config.yaml
cond_dim: 128
hidden_act: "gelu"
fused_qkv: false
qk_norm: false
patch_size: [8, 8]
learning_rate: 0.00099
beta1: 0.8
beta2: 0.99
Rows from block 10, named by matrix and row number. Rows with one number belong to one neuron. Each number is 128 + 32 x the weight over its row's rms, rounded and kept within 0 to 255. All counts start at 0. Numbers have three digits each. After the name is the row's rms in percent of the matrix's.
# fc1: MLP up (model.blocks.10.mlp.fc1.weight, 640x160), inputs 0-79
# fc2: MLP down (model.blocks.10.mlp.fc2.weight, 160x640, transposed), outputs 0-79
fc1.56 159:128099128079094092128128128161128152087098089128173128128168128128171128128173128128128085202177128022098195128146092158149128128128149103082148128128176128128088128128128128106094078084128085094095219128128128128128128091186128128128128128
fc1.57 125:128158128128128085128128128128128128128202095103128128128128128128167128128195097183128128128191158128128128165128172102128157082128176190128097128128199079103128157128128128128128180083179181211128128128128171182128103128128069102128128092
fc1.58 077:128049128176128128128085128128128128074186128075080128128128169128188128128055128128090128128128128128128077128128067128128128128128128128128128087077202128128128128128128128128128128128128128128128128128128128128128128128128128128128128128
fc1.59 077:128128128128128128128128128192128128128128128128171161255128128128128128128199128128058128185128128128128128128128128216128128128128128128185128128012128128128128208128128128128128128128128128128128128128128128051210128128128128128128128079
fc1.60 083:128198128205128128128043128128128128128174128128128066128089161128128128128058128128128128128128202128128128128128128128128128128128069217128128128128128128128128128128079128221128128128065128070128128219128058128128128182128169062128128128
fc1.61 089:128128128128128128202128197128128054128128097128128128081128128033128128076128128128128043128128128128081066128128128128128128128128096128177128128128171128128128128128128128128128128128128071088060128128128128128128128032128128128128158177
fc1.62 087:128128128021128128128128128128128128022096128128128128028214128128128128128128128128128128128128128128128128175128078208128128128168163128128128128128128181128128128128128128175128128128128062071128205128128128128128128089128128128128128128
fc1.63 074:128128060092128128128128183183185128170070128128199128128128187128128128128128128128128181197128128128128128128128128061128128128128067128128128066198128058128218190128069128216128128128128182128128128128128128128128128072128128128128128128
fc1.64 117:128128206128128128180128128128041128128153040128128166128128083068128128128128161079128128128158128184042128128128128056128128063171181128205128158128128087089128085128163128128108128128180153128159173164173128173128106128128128028128128128
fc1.65 147:128128128036128128128156128169128089128086128128128128128128099128128128057119128128073128128128128128128128106101128158102128128152095155128128173158167128128199128094128216178128128128100082046086128128128128086182128128128128128162128082
fc1.66 069:128128027128128128128128128128128128066128128128128128169128128128128212128128128128128128128128128128128128215128128128128128128128128128128031128128084070128128128128128128128047128128091036128128128128128128091128128082128128128128128068
fc1.67 088:128128128057128128128128128128128128128128128128183128087128128128128128044205128128128093128128128091128178128174128208050128128128128128128128128128128128128083128128128207202087128096128128062128169128128175128128167026164128128128192128
fc1.68 066:128128128128128128128128183216188128128085128073128128128021128218069128128128128128211180128128128054128000073128128128021128128128128128128128128053128128128128128128128128128128128128128128128128011128128128128128128128128128128128128128
fc1.69 070:128128128128128200076128128195128185128128128063128128128066128128128128128128128084128128128128128194128224128128128128128128128128128077128196069208128128128178128128079208128128128128044128128128128178082128128128128128128128063128128128
fc1.70 131:095128068106083086169058128155198128168128091096068128128128084128128128096128128128128077128214128128069163128128128128128161128183128128128128128128094128102128128128128128128128128128128128128128190167182173128182086081128105096011162128
fc1.72 083:128128163085128128128128089128067128128128128128128189128163128128128171078255128128128128128198084128051128128128128128128128128128160128128128128197128128128128073128192128128128128081128128185081174128195184128128128053128128128128174128
fc1.73 095:128128128128128192128066184128128128083128128128128128165128128200128128128128128128128128128128178128128128128086128128128079214188128187088128128128128128069213128128041128128128128128128128128128128128128128084128022128128128128128190128
fc1.74 101:128176128128182128128128128067128128079128071128189128128128128128128128128128128128128128128128128191091128128128128128128036128128128128075128128191128079128128128128128128128128128078128128128128169128179187128128128041128050128067128177
fc1.75 129:085128128060128128128128128167049128158128059128128128128128102128128128094128128128081078128147128078180128057202128086128128097128128164128128128128128128073166178163128182128128128098063128074102153084128128128128079128128166082128155152
fc1.76 083:128080128202128128128128067128128128128128128128076128091128128128187061048188128128128128128128128128207128189128081128200128128167128128128128128128128128128128128128128071128128128069128128224128128059173128128128171094128128128128128128
fc1.77 121:128102128064128128128171128106128059128128048128128128178169128128128128090128091128128128128168128128062128128128128170128128128074156085128128244230068128128081128100128128182073058085165069128093178128128128128128128128128128204128128128
fc1.78 078:128128128128128027128128128128128128128128043128128128128128128128128190072128128071199128128128128128128128128128128128178128128128128128128128128128171128165128128128128128128128128128225128128058128128128065128128128128128128128128128057
fc1.79 114:057128128128165203128128142081063128083128068128068177128128128223128076128128128128158128128154128172128128128199128128128171128183153166128128128128084059128128128128128083168128128079128128128128176040128128128211128128167095128069128128
fc1.80 122:076063128180128128128128070181128171128128047128128128128128128093128096128188128128153040088177128128160128128091128128084128128169205128128128128128159128059179128128128128128128128093210128128128128128128194128094055128128104128055170076
fc1.81 123:128173128128128128128128128128128128128089052128043231082128128128154104128128128128128128128177128128128128149128128128128128128186209183128128128128128099067128128083128128153128171128187128128128128128128128181128093128061065106128128067
fc1.82 102:128128128163128128082128128128128230128194081128128092128128128185128128128013128053128128128173128128128128128128128251128128193128128128128128199128128128128128128128128047128102128080092128128128163128128128093128073160128201128150128128
fc1.83 072:128128128128128128189128128128128072128128128128128128128128128128082187128128128128066070189128128128064128128128128078128128128128128185128000128128128088128128219128128128128128128128128128128128076128128128128128128128128128128128077128
fc1.84 129:093105128128040128128128128128128128128128076128166105128128075128169088190128128128075128179128152068064128128169128128128230128153128128166128163128128185128156167103128172128087068103085049100192128128128128128128128087128128128128128128
fc1.85 154:128128128128084174128099128152128128104128068153088158193206128148128128128128174153128128128158069218095166128190128128081128164128162128162162171234128128128128128128128128160090128073128097128128205128076128128128128128092128090128098172
fc1.86 074:177128128195128128201068128128128128128128128128128128128128128224128128128192128185128064128128128128188128128071128128128187128128128128128217128128128128128128191128029128128128128128128128128128085128067128128128128128128128000128128128
fc1.87 072:128186061054040128128128128128128073184078128080179128128095128128128128025128128074128128128128033128128128128128128128128192128128128128128128128128128128128128128128128128191128128128128128020128128128207128128128128049128072128128128128
fc1.88 078:128128128128054172159128183128181076128082128128187128128128075128128128128128128128128128128128128128042128170128128225128128201128128128128036128128128128128128128128128128083128128128128072128128128128128128128128128128128128201128128128
fc1.89 130:128128128128151128128128173099071128128128073086128172128128096128151128105128104128128056128128128128128159164180075128089128088194164128100128128171149128037128128128128150128173170068153128128060128128128167157088128107173081128128155186
fc1.90 148:128128095090128128173143128128128108128078075128170128128128128111147128108128083128128128128155084189088180128128081151065128128128128128145128128150128196128128091163128209172074128128096128101062128099128128128154128094160128112128128128
fc1.91 092:128128128128128128128178128094128080128047084128128128033128128128128170076128128128128054128128081128128128128128128128128090128091161128128128128176128128128201128093128128178128128128128128072073128128128128073128128128128128233128179128
fc1.92 069:128128128048021128074128128128128128128128128128128128128128128128128128128015128179128128128222128128128128128128184128128128128128128128128128128203128128128128128128128128128077128128128128128128197033128128128238128128128210225128128128
fc1.93 079:128171128128128087128128128128128128128128128074128128128128128128128128185082128086128128128208128175049128128180128193128193128128128128128128086091128128164128128128080128128128128085128128128128128128128128128128128207128167128128098128
fc1.94 083:181128128128128128181128128176128128128128079152171128128128128128128128084128128128128128128202128128128221128128128128039128171187128128128128185128205073128128198128063175128128128128128128128128128128128128128128128128222000128128128128
fc1.95 075:128128128128128128128128128202128184128128076128128128076128128128128128128128128128128128166128128128128128128128128128128064128128128128128038095128128128128128128128128128128128128015128085078128128128128173128128128128128000128128128128
fc1.96 060:128128128128128128128128128128128080128128128194128128128128128128128128191128128128128128128128128128000128053225128128128128128128128212128128128128128128128128128128128128128075128128128128217128128128128128128128128035128128177128128128
fc1.97 065:128128128128128128215128128128128128128128128128128128128128128128085128128128186128128128128128128128128128214128128128128128128128128128128128190128065128128128128128200128128068079128128128128061128128221128128128128178128128128128128128
fc1.98 071:128075128207128128128128174128128128128128128128128128128128128128204128033177051128128031186128062128128128170128128015128128128128194128191128128128128077067209128128128128191128128128128191128128128128128128128128128128128128128128128128
fc1.99 088:128128128158128128128128207128188128128128128128128211128084128128128128074175069128199128128128128201128128210128128169128206128128128128052080128128163128193128128128128090128128128128128128128200128128128128128128128128128128128128077072
fc1.100 107:128128128057100069169203128128128114100128087128128092128128098128062128128128128128128177128128128128128128128128128128095183191128128085128128166161128128128067156128206128201060128128100056059128244071061172128128128078182128078128128179
fc1.101 073:128128128128053128128128128128211028128128128128128128128128128128128176048166128128128128077128128128212255128128128128128128128128128128128128128128128128055128128128128128128128059128128107078128128128128128128128188033243128168128182062
fc1.102 098:128128128223128128128046128128128128050128057128128204128128128128128128128128167128157128128190128128128128128128128128128085128196128201128128128128128128128128128128128128128128128053128128050128128172128089128128128128128179079128128128
fc1.103 078:128128128215128128128128128128128128215128128041128128054128128128128128128201128128061128128128128128128128204128128128128128128128128128128128128128128128194128128128128070128058128128128128183080128128128128184128128128128128128128076128
fc1.104 149:128128128085128176168157128184106128071094076147166128128148052128102100064128093164128128128192128225128128128128128128080128128161128128148079201128128128128102168167128128240101104076071128082079128171128128128128128107128128128086108173
fc1.105 069:187128128128128128069128128128128255128128128128128128128128128128195128128128128128128128128128183203128128128214128128227062213128128128128128128128128214181128128128080179128128128128128128179187128128128128181128128128128203128205128128
fc1.106 089:128128128128128128128128128044128204128061085128128128048128128128175183128189128163128128128190128128212158128128128128128063128192128128128087128128194035128106128128128128173128128090128128128128128128128128128083128128163043128201177128
fc1.107 101:128042128215128128155080128128193128128128128128128128128128128128128165168088128128128128128069128128128128128100128059128060103168128128080107128128176128128128128176128128128185071128083128181128128173128128128128128201128128128128128128
fc1.108 067:128128128128128128128128128128128048128008128128128128128128128128128128078128053207179128128128128128195128128073128128128128128128207207128164128128128128128128128128128128128128128128128192128188036196128128128128128128128128128128128069
fc1.109 114:077128128044128128155159091128128075171077128157128128169168068101177128087128128128128128128128128128128161082128128128105128097128128094128128128128128159128128128082128203128128091128090082039128128128128128128128128070128128128128128128
fc1.110 103:084128128128078128128128128063128128128128128128096128128128094128182128128181128128064071128128128128058128128128128128128161128128173162128158128180128171072192128128172080155128128073178128128093170128079160128078079091128128128128128128
fc1.111 076:068128128128128128128128173128128128128128128086128189128071128128189128082196128128128128177086128128128128201128128128128128085128169128128128060080222128187128185128128230128128128128128128128128128128128128154178128128128128128128128089
fc1.112 080:128179128128128128128167128128128128128128059181128128128128128173128128128128128128047128176128128067128222128186128128128128128128178128128187128128128071128128128128128128170026068128128128076128181128128128128128128128128057047128128128
fc1.113 078:128199128202128128128128128128128128206172128084128044128128128178128128128198188128128066128128128128128128128128128068128233128099128128055128128128128128128215184128128052128182190128128128128128128072207128128095128128128128128128128128
fc1.114 094:128186128183128128128128128128101168128176128056128086128167167128067168176021128081128128128128128188128096128128128184128128128128128128128128128128128057128128128128128073128128128128128128128128128201128096128128063128128085128128086128
fc1.115 076:128128128062128128128128128128128128128128083128128128128128128241128128128128128128128054128128128128128128128128128128128128128128128128128128128128128128128128189128128128128128128069128082128128128128226128064161128128128188128070128128
fc1.117 120:128128128165128128128128110128090128128209056128128128128128160128190128128128128128128069093128128128128128179128063093128193089065128128128174128128079128128202128157128128170128159042128128180128128162128128128128128128128098128052128128
fc1.118 120:128128128035128128128128128202128128024128095178128164128128075128084179128128128092128128128186128128128128128128128128128093128128079128194128172182128128128128128128128128157104128039128101082091212128091177128128128111180156128128128093
fc1.119 070:128128128071128128209128128128080128202128128128128128128128128128128128128211128086128128128128128128128128128128128191128026128128128128128207082128128128197128128128128128128128080128201128128128128128198128128217128128128128128128069082
fc1.120 125:128128128128169128128128128128148107179128053176128191128128048128128213075128128103128106081146104128128128155128128128158177128206128128128098128128128128069128183128161128128099128074128128128128187128128143095128128128128128128039086197
fc1.121 062:128128128128128128128128128128128128182128128128227128023128128128128128128248128128211176128128128128198192128128024128128128016128128000128128128128128128128128128128128128128128128128220128128128128128128128128128061128128128128128128182
fc1.122 102:128128128092128128204128128128128128128128056128128128128056093128128128128198177080128128128167128056128161085183128128128128162128153055128128206128128128128128128128128128128061128090193060128128211128184128128128128128128128057092128128
fc1.123 120:095091165107128128128128128128090128128128074128089166128128128128157167096180128102128076128169128128084090128128128128198128128128182128128128128163128128128196084128186128128128128099187128128101172128128167128128128128128128128128128128
fc1.124 062:128128128128128128128128079128128128128128128128128128128128128128128128128068062128128128128051128128128128128128053128128128128128228213128128128128128128128128128078128128128128128128128128128128128128128128128128128128128128128066128128
fc1.125 107:061128184128188128128128128128128128092190083128081180128128128128128128081128128128128128128180128128128128103171128128128178095215128128088170174068169128067173128093165128163099128128191128128128199128128173128205128128099067128045128128
fc1.126 077:128128128128128128179128128128128044128128128128128128209083128128128182001191128085128087128128078128128158128071128128128128128128191128128128128128128128128093128128078128128128128128184188128071128128128183128128128027128128128128077067
fc1.127 131:128128210197128128157105096095091128090128055128128172128128087149128147128128128128094107128179175128128128171128104101163128068128128150128128198128128128104153090128157128128128128104128128128097203128128128128128128128128128176128161063
fc1.128 132:081128128128030079128128147145084128055128128165128128096164082107192172128128155099128099128184128094128179128161128186171128128208162128128128200128128128128128128128128128128128128044161128128128184094128192155128128158174099061093160128
fc1.129 066:128128128064128128216128128128128128128128128128128128042128128128128073128128058128128128128128128128128189128128128245128128128128128128128078206197128128128128128128128128187128128208128192071128128128211128128128128049128043128128128084
fc1.130 092:180128128128073128173128089128185185077128128128161128128128079202128128128128159078128128128128128128037128128128128128128128128128128128128128128128128128128128128128128176128093128086128022128128128128128128128128128077128128128128128043
fc1.131 082:128183128167128128071128128128128128128128128128128128128073219128128128128128128237128128128128128128128128128073128128128031128167128207128128128128085128084128128128180128195128128187128128092128081128128128128128096128128128071128184128
fc1.132 076:074195128128082128128128128128128065128128128128128128128128128083088196057128030128128128128128088128128128128128128128128128128128189128060128128077128128128190128088128128238128072128128128074128128128047224193128128128128128128128128052
fc1.133 066:128128070043128128128225128128128077128128128172128128128076128128128128128128128207187128128128128128128128128128128128128185180128128128128189128128128128128077128128128128128128096128128181064128070056128128128128128052128042198128128128
fc1.134 061:128128128128128128185128128128128186128128128128128128128066128128128128128178128038128128128128088128128185128128128128128128128128128128128128128128128128128128128128128128128128128180128128128128128128128128128128128128128025128128128128
fc1.135 092:128128128128177128190128077192189128128128052168128093128128128050128128161128128128082187223128128128128128128128128128128128128128128167181128128128218128181065159170128128128128084128073128128128128128128128128128128128128021128128128128
fc1.136 120:128087071128128180128087101128128190128128072128128128128163128185164128128128128128128128186128128128170192128091067128128128195175128128168128128128186081128128128128053128128128077057128128128094128128128097128128064171128128128128128128
fc1.137 072:128128128128128128128087128128193088128128064128128091128128043128128128048128128128128128128128128128128128248128128128128128128128128128128128181128128128128128201128128128128128036000128128128128128175128128128078128128128255128128128128
fc2.56 123:128128103128149218128128128128081128186173182128128197128169128101128097128128156128181128128128128183107128087128157128109128072128128128197066128128128103128167063128128128088128128089162128128128086128128071128128128102128128128128128128
fc2.57 126:076155128128128128128088058128102128128128128164128207128128128221128106128111128128128158059128128103128128205094209128170128128098128128179128157128176128128128070146128128163072128128089128128128184070231128212128128166128248069165128128
fc2.58 094:128156128128098128195128128128128128128128128176128128128128084085128128128185128128201128128128177128128128225080180128099128128128128128128054025128086128128128128128069128128068128128128128128054128128128128128128128128078091197128128128
fc2.59 091:128094128077128128128191128128128128083128255128128128215128128128128128128128181128128128128128078128128128178128128065128128128128062128221128128174128128128128128079128128128128030128128128128077220128128128227098128128128128128128128128
fc2.60 084:128128128128089128128083128128202255128128128128166128176128128128128128128128128128030128128002128128128128128212084166128128128128128128128128128128193084128128128128161128128161208191128071226128128128128128128128128065128096128128128128
fc2.61 096:171128128128128128063164028128128128128128128128128128079128128128128021128128128128070093179082128098128128128161128128128128128128183128128093128181100128023128060199128128128128128128128128128128177198101198128155128128128128128067196128
fc2.62 091:128128066128128128128128128128128128128128128212128128031128128128128128128128169128128128174128128095128128128128128128128128085128099128088094128128220128128230128128128128128128128128128128128128128151128179128128128054128087128091128128
fc2.63 085:128128128128128080068128163128175128128128128128128077128128128128159058128128128128199128174128128128128128128128128128128128128061128128128128082128128186180179128128128128128128201056177128029186128128128160187128128128128191128128128128
fc2.64 112:128128188128075097172057128128128128128065163062164128128171128128081188165128128078151128181128128128128128128128128128128128154176128097102089128128078073043078128128079128128128128058128093128128159128128128178128081128128128077173104128
fc2.65 111:128164128186128128128128128180128128128128064128166128092128128185128128180128128128051181128128128128128176128128068177106128103198128077128190128128161128128167128128168029128128128084081128229103128128183128128128156128084128128128128128
fc2.66 102:128155204128128128033128128128128163078128099128058128209128164128161128074128128128128128128058128128128128175128128128128128128179128208128213128128193128128095128128183128187128128128128128128128128128128128128090128179085128057128171128
fc2.67 104:128128090128128034128128128073054128128128128128128178090128128056128165085128128128128061128128128128060128128128128089155128128089128174159128081128179069128128128094128128128128128153164076128128128128173128128128179180128128128128190128
fc2.68 075:128128128176128128128056128128128128128000247128128128128128128181086128128165198128177128128128128080128221128190128128128128128128066128128128128128128128128128128128128128218128128061128128128128128128128086194057128128128128128128128128
fc2.69 078:128128128069128128090128177128128128128050242128128128128196128128128128128128061198128176128128128081128067047128128128128128087128090128128080128087128128128128060128128128128128128128128207128128128128210128128090128128128128128223184191
fc2.70 116:128128033128128179128128128070128111128128166128128104155047128128187080128128128128128128093164155128078128163128128128128128181128128128128162128087128168081128086180128128128043128128157128128089108200128128128212092128041155044044164166
fc2.72 106:128128128128185128128155157128128128071128128060128094161128093058128187070128128128128128158128128128128209179098128128103086178128184177128128177128165160128092192128128128103128085128128073128128128031162128128128128128157128128128128154
fc2.73 088:128128128090074128097128128128128085128128128128187128128128100128065128046128076128201230128071073128128128128128128128096128128128128128128128128128128128128101128182128128128128013128083128128128128128128172128128128128128128128099193128
fc2.74 095:128069128179128076128128128179128128160128128128128128128128128128128128099128067128128128128128128052128067231128163128128128128128128052128189128128128128128128128128128128053128128128087128076128128128128128128128204128187228101128083128
fc2.75 110:128128128165128128148128128101128128174128066128128128128128128197100128128128128128128128128128128161128128183128128198080128128128128087166128128128128044073128128164167128128128128128155128128093128047177128128128128128128071032094128216
fc2.76 095:184053128128090128128128128128128128168128128128128128063083128128128225128092160049089128128128128128179128128128128128073128128179128128128128128058195203128077128098128128128128128167128214098128128128100095061128177128128128128191079068
fc2.77 100:128069128128128128057167089128128128164128128128128069128128187128128128128128128128128093172128128128064090128128128128128162128128128158128159128206076128193128128128080128184128128128128128128212128128080128128128128128128128238128128128
fc2.78 087:128128128128081174128083128183128128089128128128128128128128128049088128128128128128191128056075128128128128128169128128191128128245128128128128071128191128128128128128128128128199128128128196128055128128128187128128128165226103091076128128
fc2.79 114:128128128079128128128128128194128128128128128128128053128166128128212128128128128128219128078128128086128170218128128128128128128128064089188128128128056128128128128237128128173150128128128128128128128081128128128187128082097181128168106128
fc2.80 110:128128128128128086091128211073128087128128128072128182185171128189128128128128195128161128128128104128171128128128183128128128128128128128128128128128207128128158128041128128028128128128128128128128128171162128128128128128128196154128128079
fc2.81 100:128128128128072128128128128179128170081128128128128128128128128128128128128128128084128128128128128128128128128109128128206128128128128128211128083097054159128150128128128128128128230128128128128128128128195128128092128159180255187128169128
fc2.82 099:128128128128128128088128128128074079128183128128128128128128172128095128128128128128168128104128128074186128128128128255128128128081128128128128128128128128078128128064128218097096128128128087128156128128128128128128128193128000128128128128
fc2.83 093:171128128128167068128128128128128128222128194128128128181174167128128128128171173128128128128128128128128128128128194128128128162128128128128255224128085191128128174128187128128128064069178128128128128128128168172128057060128128128165128128
fc2.84 112:096128169128237128161128128128162079128128158162128128128128172128128082128128128128128128128128215154128170128128128128128128128128128128128128156098128128203128080128098128128062128128128155128128163227128128128128128128128128128128077128
fc2.85 134:128128128171128104128128128128128128128128128128181077088179128153189151128128092128062128150128128065073156167128128099148154128128128128128172128193128128181128166097057128128128128128153128128079128128058128128128128128089128128128093181
fc2.86 095:128128128072128074128154128128175157128081128181128128170128128128128128082128128157092128128128128190060128128128177171176128079195128063094087128128061128153089128128128128128199128128128128083039128204197128128128189051128128191128128128
fc2.87 103:128185128215128128128081128128128128128128178128128186200086128168177128151128128128173128204171156128066128173023128128185128107128128128128128128166171128128128128128128128170128192128128128076177128171128128157128128128206159128099128128
fc2.88 094:128163086128128128128128077167088128128212128128128087128128128128128074128128176128128128128128128065128077128128190095128128128128085128128199128128032219128167128050128128197128068128128128128128128207103128128128084128222128076128128078
fc2.89 138:128204128128102099128101128096065086128128128128128128081163128128128163128128153128176128128128072076128168128128081128195128128128151128128156150172153161075163128128180128128128128128128128128175128128128128128128128128128193101160091205
fc2.90 108:128128128128128078128128085128128178059066128128073128152202128090128128161128128128167128128099128128128128128128128128128128128091128128080080128173128199163151128155088077128043169128128128170128183128128128128181128128128128235128128128
fc2.91 096:128128080177056128078128128128128128128183046034128128025128128083128128128128128128128128128128128090128128128088100128128128128128128128128200128174128128128128175128202128128128128128128128128128128128128128063128128128128055179187128128
fc2.92 084:128068128128128128128128128128128128182128128128128128128128187163128128128128128128128128056128128128128128128046065168064128128128128167128049128128128087210128128128128184128070128128128128128128128190128083128128128185128128128128128177
fc2.93 101:128022128128128128128128128128128128128181196128128128128128023128128128160161159128128128128128210164210128084128128128128192128128128128128046055128128064128128128128128165128128128128128128189073197128128063051128169128128128128128128128
fc2.94 082:128128128128128128128001182128128128128128128128128206167128075128128128128181067128128074128128128128128050188070128128128128128128128128128195128128185090128128128128128128128128128183128128128128084128128128128128128128128209128211128128
fc2.95 106:172128102128128128128128128128128128128128056128128128067128128128128128128128088091128128128128128058128128128128128128182128128085084128128128128128128217071128082128166128128033088128128128073128128128128128128128128128128255128128128128
fc2.96 094:128128169128128128128211128128128128128210202128128128128128159128184128128079128060071046128128128128207066128102128128066128168128128175128180128128128128181128128128128057128128128128128053215128167128128128128064182128017128128128128128
fc2.97 094:128128128162128128128128011128128128128128077128066128128128128128087128128128128128166128128191128186128128190128128128128128128128128128128128200128128128128087070186128128128128128128175128128088173128065128128128092074128128128128128128
fc2.98 098:128080205128128101128128128128128128128089128128128128128100128151074128128094128128128128159128128074066128128128101128128128128128128128180128165164128187128128128128197128128128128086052128128128128128128181128089089102128128128128128170
fc2.99 097:128128128076075081128075128128087029128128128128128128128182077128128128128128208227128128128128128128128128128105087128083128128128128128061222128128052128128180080128128128128184180128128128128128128128161128128128128128128128128186079128
fc2.100 087:128128128128128128128128049128128128128189203128128128128128128128192072189174128128173128128128128128128064128128128128128128069128128128128128128128128128128128093128128128213128128128128128128128128128072128128185128128128128128128128128
fc2.101 094:128128128166068128128071167063128078128128182128128128128128128128128128128128191106128128128128204180128066128128128128203128128066128128128128128084128128233128128128128128128128128128128128128128174128128128128059128128095128128128128128
fc2.102 115:128128128128128128099033128128128128209128128128128063128199128128128092128128066128128128128043128128220128128128128128092067095170149128098128079128191128128094128128128041023128172128128128180128128043128093128128128195128128209128128128
fc2.103 093:128128128128128128128128128070128128128128128128128128128128128128066128128128041187128128128128055128211128093128128128128128158059208128128128093128128128128128128128128128195128128128128128128128128075183190128128128128149128128080090128
fc2.104 118:128108090038128101063128128058128149128158128128086088128182128102128071128128128077128051128176128053128128128128128128156160128178128128128094128128045128090128075153128128181128128048166128128162169128088180128128128128128128128128072167
fc2.105 089:128077128020128068052128128128128182153205255128128128128128128128128100128128128128128128128128128128128128128128128128128128128165128128128084143128128056128128085128128128128100235077128128128128128128128079128128128128128232128128128128
fc2.106 092:128128171055167080128086171192094128128128128128080128044128128128128128128172066128091128128128128128055128128128128128128128128065128128079128205128128128128091128059128128128081128128179128065128074128100128128128128128128246128128179077
fc2.107 102:128207128184128128220128173128097128173128128176128128128128221128128128128128128128128128083128052128128128158128189000128000128128128128052128128196128128128128128128128088128128128128128128128128128128128097128128128128128128128128128128
fc2.108 087:128128072082128079128128065128128128128052074128128128128128128128128171128128128128128128128190128128128128049128128173128128167202055128128055200128086128128128128128193128128128128058128128210128128128128128083128042086128128128201128128
fc2.109 095:128128128181128222167177128128153128128128128128128205128062128087188128128167128128128128128128128128128128128128128128128128128128060078179128128047128128128128178128128094128082128128128128211104128128128128128165128128128128128128128128
fc2.110 103:128175093128128128128179151175128128128128220128128165128155128128092079128128128087128128128128079128064128128098128059128128128073128128128128167218128128128128040128155089128128190226128102128185128128128090128128128128101188184175128128
fc2.111 093:128128128128128128128128197128128128161128128128128060128188204128203128156128128182072128128128128128128128253128128128128128128128128128128128128082128128128174128128128128128128128128167128128128180128179128128077128048128128128128128210
fc2.112 088:128128128128128191184128128128128128128128128128128128128128128128128128128188033128128084128128128128128128128185128128128192128030128095128128128172128073128128128128128128067128128128128128128066083128128094128128128128128128128128128128
fc2.113 099:128128128128065128128190128128128128191128128128128128128128128128050128128091128172128128128128128206128128128128128162012128128197128128074128128128128128074128128128179128128128128128128160084128128160080128095183128128077128128128050179
fc2.114 094:128128128128128128128128128128189181128151128128128128128067201169084128128128128128199128156128128184174128128128128230128093128128128128128128063172128128128128128180024207204128128128128175192128128096128205128128205086128128128128188128
fc2.115 097:090072103160128128077065128085128128128128128128128128168078128128128191092128128080128128128128178128045128128197128128128128089171179128128128057128178128128128090128086128204128128128079182128128083128074128071128167066128027128128128128
fc2.117 112:128094128128128128079128128128128128165128068088128211128094128128085207128175128128128128128128128193128069128165051150167128128182128099128185128098128073181051128128128128176128128181168128128128192128164128128128128073059128128128091128
fc2.118 121:128128071128128128128128081070128128128128128179128070128128166077190128128128128128128128128128075052080128128155128128128128128128128128094128076163072128113128065153128128128128079128091097128128157089128128099128128174175045128128159104
fc2.119 083:128128128081128128128206184128128128128128255128101128128128128128128128128128027217128128128128128128128085128178128128128128128128128128128128128092128128128128128128128128128128128044228128172092128128089128128128075090128128128128071190
fc2.120 094:128128128128068090086128128128128128128128184128128128128128128128128166128128128128128128128128128128128128128177128128128128128064128234128128071128128128001128128128085128128128128087128128128128080128128128055128128077128128086052128207
fc2.121 095:128128075204128128128128128128128128128128225048181128128128128128128105050128128128203128128128128128128128128128207068128084025128128074128128128102160128128128128128162128128159128128128128070128128128128128168128015054128128128128128128
fc2.122 103:128069128182159128128046054128151128128076128128128185128128128128128128128128128128128097128086128128128058128128128128128081103171128069128128128128128128128064183128128155162128128128128128128128100182128187128128128128128074128128128128
fc2.123 111:128128128128186128128128161128128128096128128081128128128215128128128128087128128156181192128058128128072128128128128128027128128128187163128128128182128128128128128128128128128128128128087128128089058128128086128128128221128022128128128179
fc2.124 083:128128128190128195128128128128128128189092190128128128128128255128128081128128128128128128128128128087128128128128128160042128128128062176128128187128062128128065128128128128063128128018128128174204128128128128128128060128187128128174128128
fc2.125 107:128189174128128179244128128071128128128072128128128128128183084128068128128094174128128160128088128128128128128102128128128128128078128128128128128085128055128128097128128128090128128128092128128098080128152194143194128167189209059128128165
fc2.126 093:128128128128128186128128128128128128128128128062128128255198128128128128128128128128128128128169171128128128128128128180128128213200128128083213128128128128128052184128128197174128128178128128128128128128128128128128083128236084163128128128
fc2.127 116:153128196128128128128128186164062128128128128128128096128090082071128217156154128128089128128128128157100082128128095128128128191128128052128128128128090128087128172174176128128128128128128128128128128128171098055128128094128084128128128057
fc2.128 117:128128171165179200128128128128128128128154191128084128128128128177069185128128128128162128189128128128128156169128167091066128128128161128128128128090128128090128128045128128128128128149092128128045128079096128162128128128128154020128224128
fc2.129 084:128128128213128128235128062128128084128090128128128255068128128128203128128128069128128128128128128128128128128128128128128128128128128128128167128039050128128128128128128128128128128165128128190128128128050128194128090128172128128128128128
fc2.130 105:128128161128168147068128128128128128054128128209128128171128128128128128128175128128128128128128128128128128128128128128128128154128174128069128128128128168211128180128098128096128128170128128128128128203128051169128168108128128128128128091
fc2.131 090:128128128128128128076055128128173128128070128210128170128128128128128128128003128059128166128065128128128128128128128128128098128128128035128071128165171128128047128128128128128073167155058128204194128128128128128168128128086128128173158128
fc2.132 090:128128128128128063180128128108128128128128187128128174128128128042128128128128128128128166084073171128128128128044128060219128207105090128055128128173128128128128128128128128032128128128128128128055128107128041128128039128128128128128128170
fc2.133 099:166128213255128128128128160084176128128166128128128128128128060128205128087128063128209128128128128165128190128170128175128174128128085128128128128083128128128079128128128128128128187128128128076128128172128128128128102128128163128128128128
fc2.134 096:128128128128128128128208128128128128128128215076084128128208128128064128076128014178128128128128128128128065087042128128128128128128128128128128128128128128128128128128128128128128128128128128128156128128128128128095128128128128128128082128
fc2.135 092:128128180091069128176128128128128128153061128128065218128128128093092128128174128128128034128096128101128128128128128074128128128128073128172128082128156128128128128128076128128128184178128128128095128096128128095128128076226181128128128128
fc2.136 118:128128128083154179128083128128063128128128128128208128128157128128128128128128105128128128128102128152173095191086128098128128128186203128060128128128128128087128196128166128128128128128057198128128094128128128168128071197128181128128128128
fc2.137 115:128128128071128128056128087128128128089128089128128175128128068128063128128128128087128128128128128186128128128128128081128128175039128128128128128128128128064128128128179128089128128174128128128198128128082128128128076128128000147128199070